Weights of a small masked image model: 5000 steps, 14.5 epochs.
Rows from block 23 of a small masked image model, named by matrix and row number. Rows with one number belong to one channel. Each number is 500 + 50 x the weight over its row's rms, rounded and kept within 0 to 999. All counts start at 0. Numbers have three digits each.
Before each channel's rows are labels from the 100 images, of 14976, where the channel reaches its highest value: "patch colour" is the nearest of a few named colours to the mean colour under the peak; "responds to" is what is common among them. Only what is clearly more common there than usual is listed. The data: telescope images of galaxies (Galaxy Zoo DECaLS).
# conv1: bottleneck pointwise conv (model.blocks.25.conv1.weight, 128x400x1x1), inputs 0-79
# conv2: growth 3x3 conv (model.blocks.25.conv2.weight, 32x128x3x3, transposed, each kernel summed), outputs 0-31

patch colour: grey
responds to: shape: featured or disk
conv1.99:489496463429507522431513507553406507446456501441450549435506542556505469509555484482501477514508536526430529478491541538500468525432520527504484484462470557510496501520519575512500543503515493458554413455451505506494484518500533533501547412
conv2.99:519515551500535456521380493478603400431429566498565463526428522506494466505452514482523572502538

patch colour: grey
responds to: shape: featured or disk; edge-on disk: no; spiral arms: yes
conv1.24:496462519469463449467438498568482541476517505564466614512578550492495510484533474508414437521496446540569461496540509428541450502499499415490530486490421522514484471517553494530532448505498444455510490535424552511497478482527504451540506508
conv2.24:548504417508580403481484533496540481403441568488545535503413549529484409529436495461480504454454

patch colour: brown
responds to: bar: no
conv1.102:517505537546514532417446528494535456558473521555501533547476478432445514457534491517528551533513480450548512473457504495472441476573457444541488507439481526502467483495518467464453486561448489428530514636428518420461454514476531452561541491
conv2.102:533529527571454485472446458400560473464431523458477499504485487601609450518556556520560542548540

patch colour: grey
responds to: shape: featured or disk; edge-on disk: yes
conv1.39:440515464457591549524433497560427481428551461484566472483482450478490503496565564484475520546525504485528533555523532501518610459496504461479439494472430472548577600511470496446497558531519567498442503430495570514480426533536535461460553500
conv2.39:569464541493449509510488438508345507508504507519559573409487611519454553436498481528481517505492

patch colour: grey
responds to: shape: featured or disk; edge-on disk: yes
conv1.33:516496506501518530617528471454503558539471447524570476453462464492493500563573524495472535571559457516519476458492467553512621575595505463511477507488550479483521463546461521495514479517522438419551506535484475486492479507463491467519515541
conv2.33:431467401492476380425491531492454546458532565546504532478437503559466496565521499452415492527435

patch colour: grey
responds to: shape: featured or disk; edge-on disk: yes; roundness: cigar-shaped
conv1.42:539575506450453480470539421494480521515553492502539439510471467539523473588540510534543545510540492476589456574534476535514595451472508544492518517527473470468527431505494494474489474494481446462511525553451493515587471487473535429560540548
conv2.42:495493570484452432388398495533451575513537568477574532481452495476518512542486589462437544532477

patch colour: grey; brown
responds to: shape: featured or disk; edge-on disk: no; spiral arms: yes
conv1.25:547485557414517535524463524508467548438431515468441558446529462523534531446470455446424534522465557498517559499518489478479443517623474455456565529624408484557528508567438427523477498443571443532574508418498543494470478531429516428530497454
conv2.25:545496417507596492470510537491638439480471470448399546468537520435474430530454486505474473470464

patch colour: grey
responds to: shape: featured or disk; edge-on disk: no; spiral arms: yes
conv1.62:494513484569495543536579482497467487526506506488474483475518493511499540490486489517466452534474475510507532501492513464548529526495491502520505526529531519512460512547502496504503520487451531443459524514452508491464499547521546485485507469
conv2.62:556499459421533510562580535513593467444532556450463586498449513586501493526449487480453493415435

patch colour: brown
responds to: edge-on disk: yes; roundness: cigar-shaped
conv1.44:610417555513553478508452521479492466524535475488490502497511432543577601474599525471481471471525512515475570459483508486468481480459546482453522480536457491437464508558388445546435500506506519499423463565450424559495458529587490550500497560
conv2.44:448448520580491549590450470591565485546539429498478525460493541423409456486518511461450436527449

patch colour: brown; grey
responds to: shape: featured or disk; edge-on disk: no
conv1.114:442507522537496446501513516450533475480493521497548526597510522505476490558454459470584492467467508427509511502489531478543478468426540430487489458439442481540515418474426459475563463413470546525499510541549515526471505392554507458466465514
conv2.114:517494563465568635502529478602492443479528476439511524535459451543483430468480576500537575466553

patch colour: grey
responds to: shape: featured or disk; edge-on disk: no; spiral arms: yes
conv1.111:539459423472528585463506446561408454543544469506451540421500520525521481494503444498436535516536535528527408585470515490487501584563494537475523437476589459521484476511538433530485538496505515434460563459528539529500512516506509447494572507
conv2.111:567457566510535478478529550462538469595534507466542559523438613550553518488451613445486503473534