Weights of a small masked image model.
Model: 3.35M parameters, 32-pixel images, arch densenet, norm batchnorm, activation silu, depths [9, 9, 9, 9].
Data: trained on telescope images of galaxies (Galaxy Zoo DECaLS), 44167 training examples.
Rows from block 30 of a small masked image model, named by matrix and row number. Each number is 128 + 32 x the weight over its row's rms, rounded and kept within 0 to 255. All counts start at 0. After the name is the row's rms in percent of the matrix's.
Before each channel's rows are labels from the 100 images, of 14976, where the channel reaches its highest value: "strongest on" is what is common among them. Only what is clearly more common there than usual is listed. The data: telescope images of galaxies (Galaxy Zoo DECaLS).
# conv1: bottleneck pointwise conv (model.blocks.33.conv1.weight, 128x352x1x1), inputs 142-212

strongest on: edge-on disk: yes
conv1.106 109 [113 132 163 131 142 125 192 149 109 152 148 101 102 111  85 140 124 106 116  77  69  96 134 118 151  98 178 124  73 156  74 151 142 125 182  73  88 101 144 229 131 107  99 117 117 110  84 122 118 165 121 185 100 136 135 155 118 139 120 109 133 178 155 136  85 126 179 113 121 114 182]

strongest on: edge-on disk: yes
conv1.112 100 [128  77 150 134 136 120  64 111  44 104 143 139  77 158 141  85 189 147 115 129 142  92 152 114 152 132 148 123 141  93 140 162 108 187 141 184  97 118 136 101  84 255 137  94 134  90 182 168 169 107 113 176 114 106  63 113  77  76 154 116 232 121 127 138 136  81  91 133 127 129 126]

strongest on: edge-on disk: yes
conv1.85 105 [ 72 124 194  53 140 140  98 105 153 175 138 136 146 157 169 144 112 131 147 113  92 127 174 136 111 163 143 131 109 141 131 114 129 130 138  71 129 141 133 120  70 129  57  48 185 209 137 123 130 111  77 120 113 124 129  97 127 110 141 138 116 115  66 110 141 189 135  91 155 178 151]

strongest on: shape: featured or disk; edge-on disk: no; bar: no
conv1.29 090 [158 111  58 157 214 142  92 112 114  89 146 139 127 159 124 120 135 117 157 147 113 161 139 131 144  43 144 132 100 145 155  82 111 157 105  90 225 139 108 110 140 178 136 145 112  80  71 165 101  96 134 162 138 140 158 153 171 188 150 204 117 128 108  78  88  93 132 125 120 111 163]

strongest on: roundness: cigar-shaped
conv1.99 089 [152 103  97  99 132 105 112 119 112 177 124  66 128 154  92 150 132 141  85 102 176 172 114 126 151 163 118 134 161 109 170 128 150 145 121  86 113  96 140 114 114 125 148 145 121  65 130  89 126 107 130 148 111 141 174 137 172 150 105 137  49  88 197 145 158 123 118 170 162 105 105]

strongest on: edge-on disk: yes
conv1.88 094 [151 169 173  95  96 151  88 148 110  93 206 128 130  92 162 123 134  73 148 140 111 144 126 139  40 128 187 116  96 168  72 106 103 106 173 147 124  98  87 161 169 118 141 161  70 148 131 147  95 137  45 111 173 108 171 115  91 126 160 153 107 139 158 126 171  92 140 139 122  98  82]

strongest on: shape: featured or disk; bulge size: small
conv1.70 096 [160  98 100 138 182 116 173 125 174  92 127 125 168 156 137 136 139 185 118 161  92 123 158 158 139  83 145  71  87 128 153 143  99 145 179  97 154 154  90 154 143 128 107 155 147  79 105 205 112 120 128 134 128 130 144 125 110 139 145 132 132 174 133 139  99 136 139 131 149 143 135]

strongest on: edge-on disk: no; spiral arms: yes
conv1.122 094 [ 81  86 153 133 125 141 148 162 115 160 118 109 174 104 111 149 208 147  99 118 117 120 107 134 126 168 104 107 174 159 121  71 160 121  88 125 133 138 111  77 116 142  66 130 158  99 128 157 146 230 163 133 177 114 134 157 124 166  98 137 147 122 167 117  62 121 124 148 120 116 121]

strongest on: spiral arms: yes
conv1.37 099 [106 127 133 142 151 105 133  81 119  54 141 131 116 146 182 119  81 126 134 106 132 173 121 129 104 154 141 133 142  93  97  78 121 145 136 130 132 130 158 164 189 162 142 116 141 152  89 121 169 135 195 133  97 147  91 108 115 185 161  90 112 160 117 138 144 137 102 159 106  62 160]

strongest on: shape: featured or disk; edge-on disk: no; spiral arms: yes
conv1.62 098 [193 137 133 139 116 179 125  55 183  87 128 166 124 153 159 116 102 124 147 116 102 133 138 118 175 156 158 126 213 116 145 107  73 124  98 130  93 124 177  81  95  74 207  91 137 163 161 159 151 187 103  93  94  78 103  80 131 137 121  97 135 165 122 202 198  79 129  69 106 108 187]

strongest on: edge-on disk: yes; roundness: cigar-shaped
conv1.68 098 [ 69 140 136 123 136 160 116 136  91  49 139 154 111 128 140 169 110 137 151  48 105  85 117 144 151 120 119  95 101 129 146 158 121 119 135 127 187 137 145 140 154 119  55 111  91 162  73 143  64  73 137 104 135 139 154  97 139 126 142 197 133 168 107 103 145 123  95 129 151 148  96]

strongest on: edge-on disk: yes
conv1.8 103 [192  82  73  82 105 125  98 175 136 153 137 115 169 148 125 121 164  92 123 137 108 127 107 130 111 174 117 107  92  56 154  97 138 146 195 162 177 126 109  86 159 128 134 172 110 140 171  73 118 197 121 124 113 178 135 155 148 140 147 131 181 153 134 133 122 140 155 144 146 143 117]