A small masked image model, trained from scratch: arch densenet.
Rows from block 26 of a small masked image model, named by matrix and row number. Each number is 200 + 30 x the weight over its row's rms, rounded and kept within 0 to 999. All counts start at 0.
After each channel's rows are labels from the 100 images, of 14976, where the channel reaches its highest value: "top examples" is what is common among them; "peak at" is the part of the image that holds the peak. Only what is clearly more common there than usual is listed. The data: telescope images of galaxies (Galaxy Zoo DECaLS).
# conv1: bottleneck pointwise conv (model.blocks.28.conv1.weight, 128x496x1x1), inputs 46-91

conv1.21,182,156,208,156,215,248,161,149,215,221,182,219,196,219,221,227,191,181,182,206,201,277,207,245,198,190,192,151,179,203,170,175,192,213,176,207,175,171,231,197,161,166,154,245,222,235
top examples: shape: featured or disk
peak at: centre

conv1.22,241,216,205,241,223,188,209,254,128,200,198,191,202,241,212,211,174,194,197,198,211,202,256,203,203,213,166,193,197,215,173,163,224,199,189,154,199,176,181,207,137,182,199,245,235,183
top examples: edge-on disk: yes
peak at: centre

conv1.107,226,186,234,114,184,196,209,207,199,249,214,194,200,242,218,158,138,202,222,128,163,209,196,168,216,203,217,205,173,200,214,177,216,203,196,183,220,180,131,154,149,148,214,167,182,179
top examples: edge-on disk: yes
peak at: centre; middle right

conv1.59,190,152,212,174,188,226,162,196,241,223,175,184,211,155,205,215,199,217,221,179,174,169,194,214,193,207,161,184,227,186,197,150,201,206,197,235,236,218,261,149,232,122,197,182,190,179
top examples: edge-on disk: yes; roundness: cigar-shaped
peak at: centre

conv1.6,234,210,228,203,192,190,157,187,203,225,229,160,135,191,183,206,183,192,216,203,198,232,213,206,217,262,157,220,228,165,155,180,210,230,196,188,191,171,153,209,158,181,203,210,183,193
top examples: shape: featured or disk; edge-on disk: no; spiral arms: yes
peak at: bottom left

conv1.120,175,209,229,276,148,210,204,169,194,202,216,204,196,209,196,168,178,204,180,297,221,187,185,243,190,207,205,194,187,211,152,167,211,205,209,190,197,209,231,204,204,143,207,198,219,216
top examples: roundness: cigar-shaped
peak at: centre

conv1.54,196,176,165,207,207,241,196,209,196,154,187,231,213,224,239,208,231,203,208,207,214,150,201,151,201,214,214,209,240,235,247,185,220,158,165,193,149,207,166,200,233,252,183,203,190,148
top examples: edge-on disk: yes; roundness: cigar-shaped
peak at: centre

conv1.73,182,171,219,195,207,153,219,173,210,201,196,228,183,190,149,259,192,204,170,208,244,204,212,181,187,158,204,264,206,182,255,213,177,192,220,177,233,244,165,260,197,172,241,193,181,182
top examples: edge-on disk: yes; roundness: cigar-shaped
peak at: centre

conv1.28,179,206,205,222,211,184,203,129,224,183,197,238,229,225,146,134,164,206,149,205,244,169,200,189,218,255,236,209,162,190,196,221,170,223,197,223,163,181,245,190,159,165,206,202,195,213
top examples: roundness: cigar-shaped
peak at: middle right

conv1.39,207,239,210,170,170,193,190,209,252,204,190,168,199,184,219,230,197,195,134,230,246,168,230,196,190,233,168,243,197,217,191,251,204,210,208,175,257,177,201,221,247,186,197,235,217,208
top examples: edge-on disk: yes
peak at: centre

conv1.110,211,198,183,252,202,192,200,336,217,275,172,224,156,231,266,198,193,166,230,178,212,235,223,238,240,153,210,192,245,199,182,169,199,191,173,174,192,235,235,196,157,202,206,197,195,192
top examples: edge-on disk: yes
peak at: centre

conv1.84,168,156,169,188,223,241,233,192,179,192,168,188,175,161,164,228,187,214,208,167,142,163,169,214,194,187,212,177,219,220,177,230,235,186,178,192,210,170,169,168,247,261,142,214,197,211
top examples: shape: featured or disk; edge-on disk: no; spiral arms: yes
peak at: centre

conv1.31,216,183,194,232,235,210,193,216,203,229,220,191,189,165,236,232,206,185,193,259,208,212,175,190,186,225,196,202,229,232,180,187,217,186,194,189,223,185,200,235,193,206,190,186,195,181
top examples: shape: featured or disk; edge-on disk: yes
peak at: centre

conv1.125,164,226,177,191,169,203,191,249,211,209,172,199,233,221,206,218,185,189,217,148,195,204,189,205,199,248,197,170,193,215,162,224,212,221,244,191,171,176,182,225,248,273,194,254,235,222
top examples: roundness: cigar-shaped; edge-on disk: yes
peak at: centre

conv1.116,204,159,185,229,233,103,170,226,215,219,172,183,134,173,221,237,172,179,242,190,191,216,183,178,218,180,196,209,242,178,233,148,168,228,216,240,171,239,178,204,235,159,222,192,195,208
top examples: edge-on disk: yes
peak at: centre; bottom centre

conv1.121,224,156,187,238,158,173,238,175,245,186,227,222,189,201,209,196,211,194,219,120,227,215,164,215,149,233,191,177,198,236,179,234,166,209,191,217,222,194,175,200,222,122,208,206,208,188
top examples: edge-on disk: yes
peak at: centre

conv1.34,208,197,204,224,205,182,191,196,200,190,196,160,158,220,192,235,176,194,161,197,207,204,198,188,222,176,164,253,197,212,195,186,237,176,207,163,247,147,170,219,199,213,195,218,193,209
top examples: edge-on disk: yes
peak at: centre

conv1.86,202,245,208,224,193,259,215,217,211,233,209,218,252,191,153,210,198,214,176,227,199,249,229,208,198,173,166,189,207,204,219,228,208,176,135,202,221,165,207,231,182,195,228,252,236,208
top examples: shape: featured or disk; edge-on disk: yes; roundness: cigar-shaped
peak at: centre

conv1.127,215,219,186,124,162,261,212,176,202,202,169,220,210,188,169,179,219,216,191,229,229,214,171,193,194,147,201,187,168,181,165,195,177,191,212,195,163,194,182,187,160,226,220,236,207,194
top examples: edge-on disk: yes
peak at: centre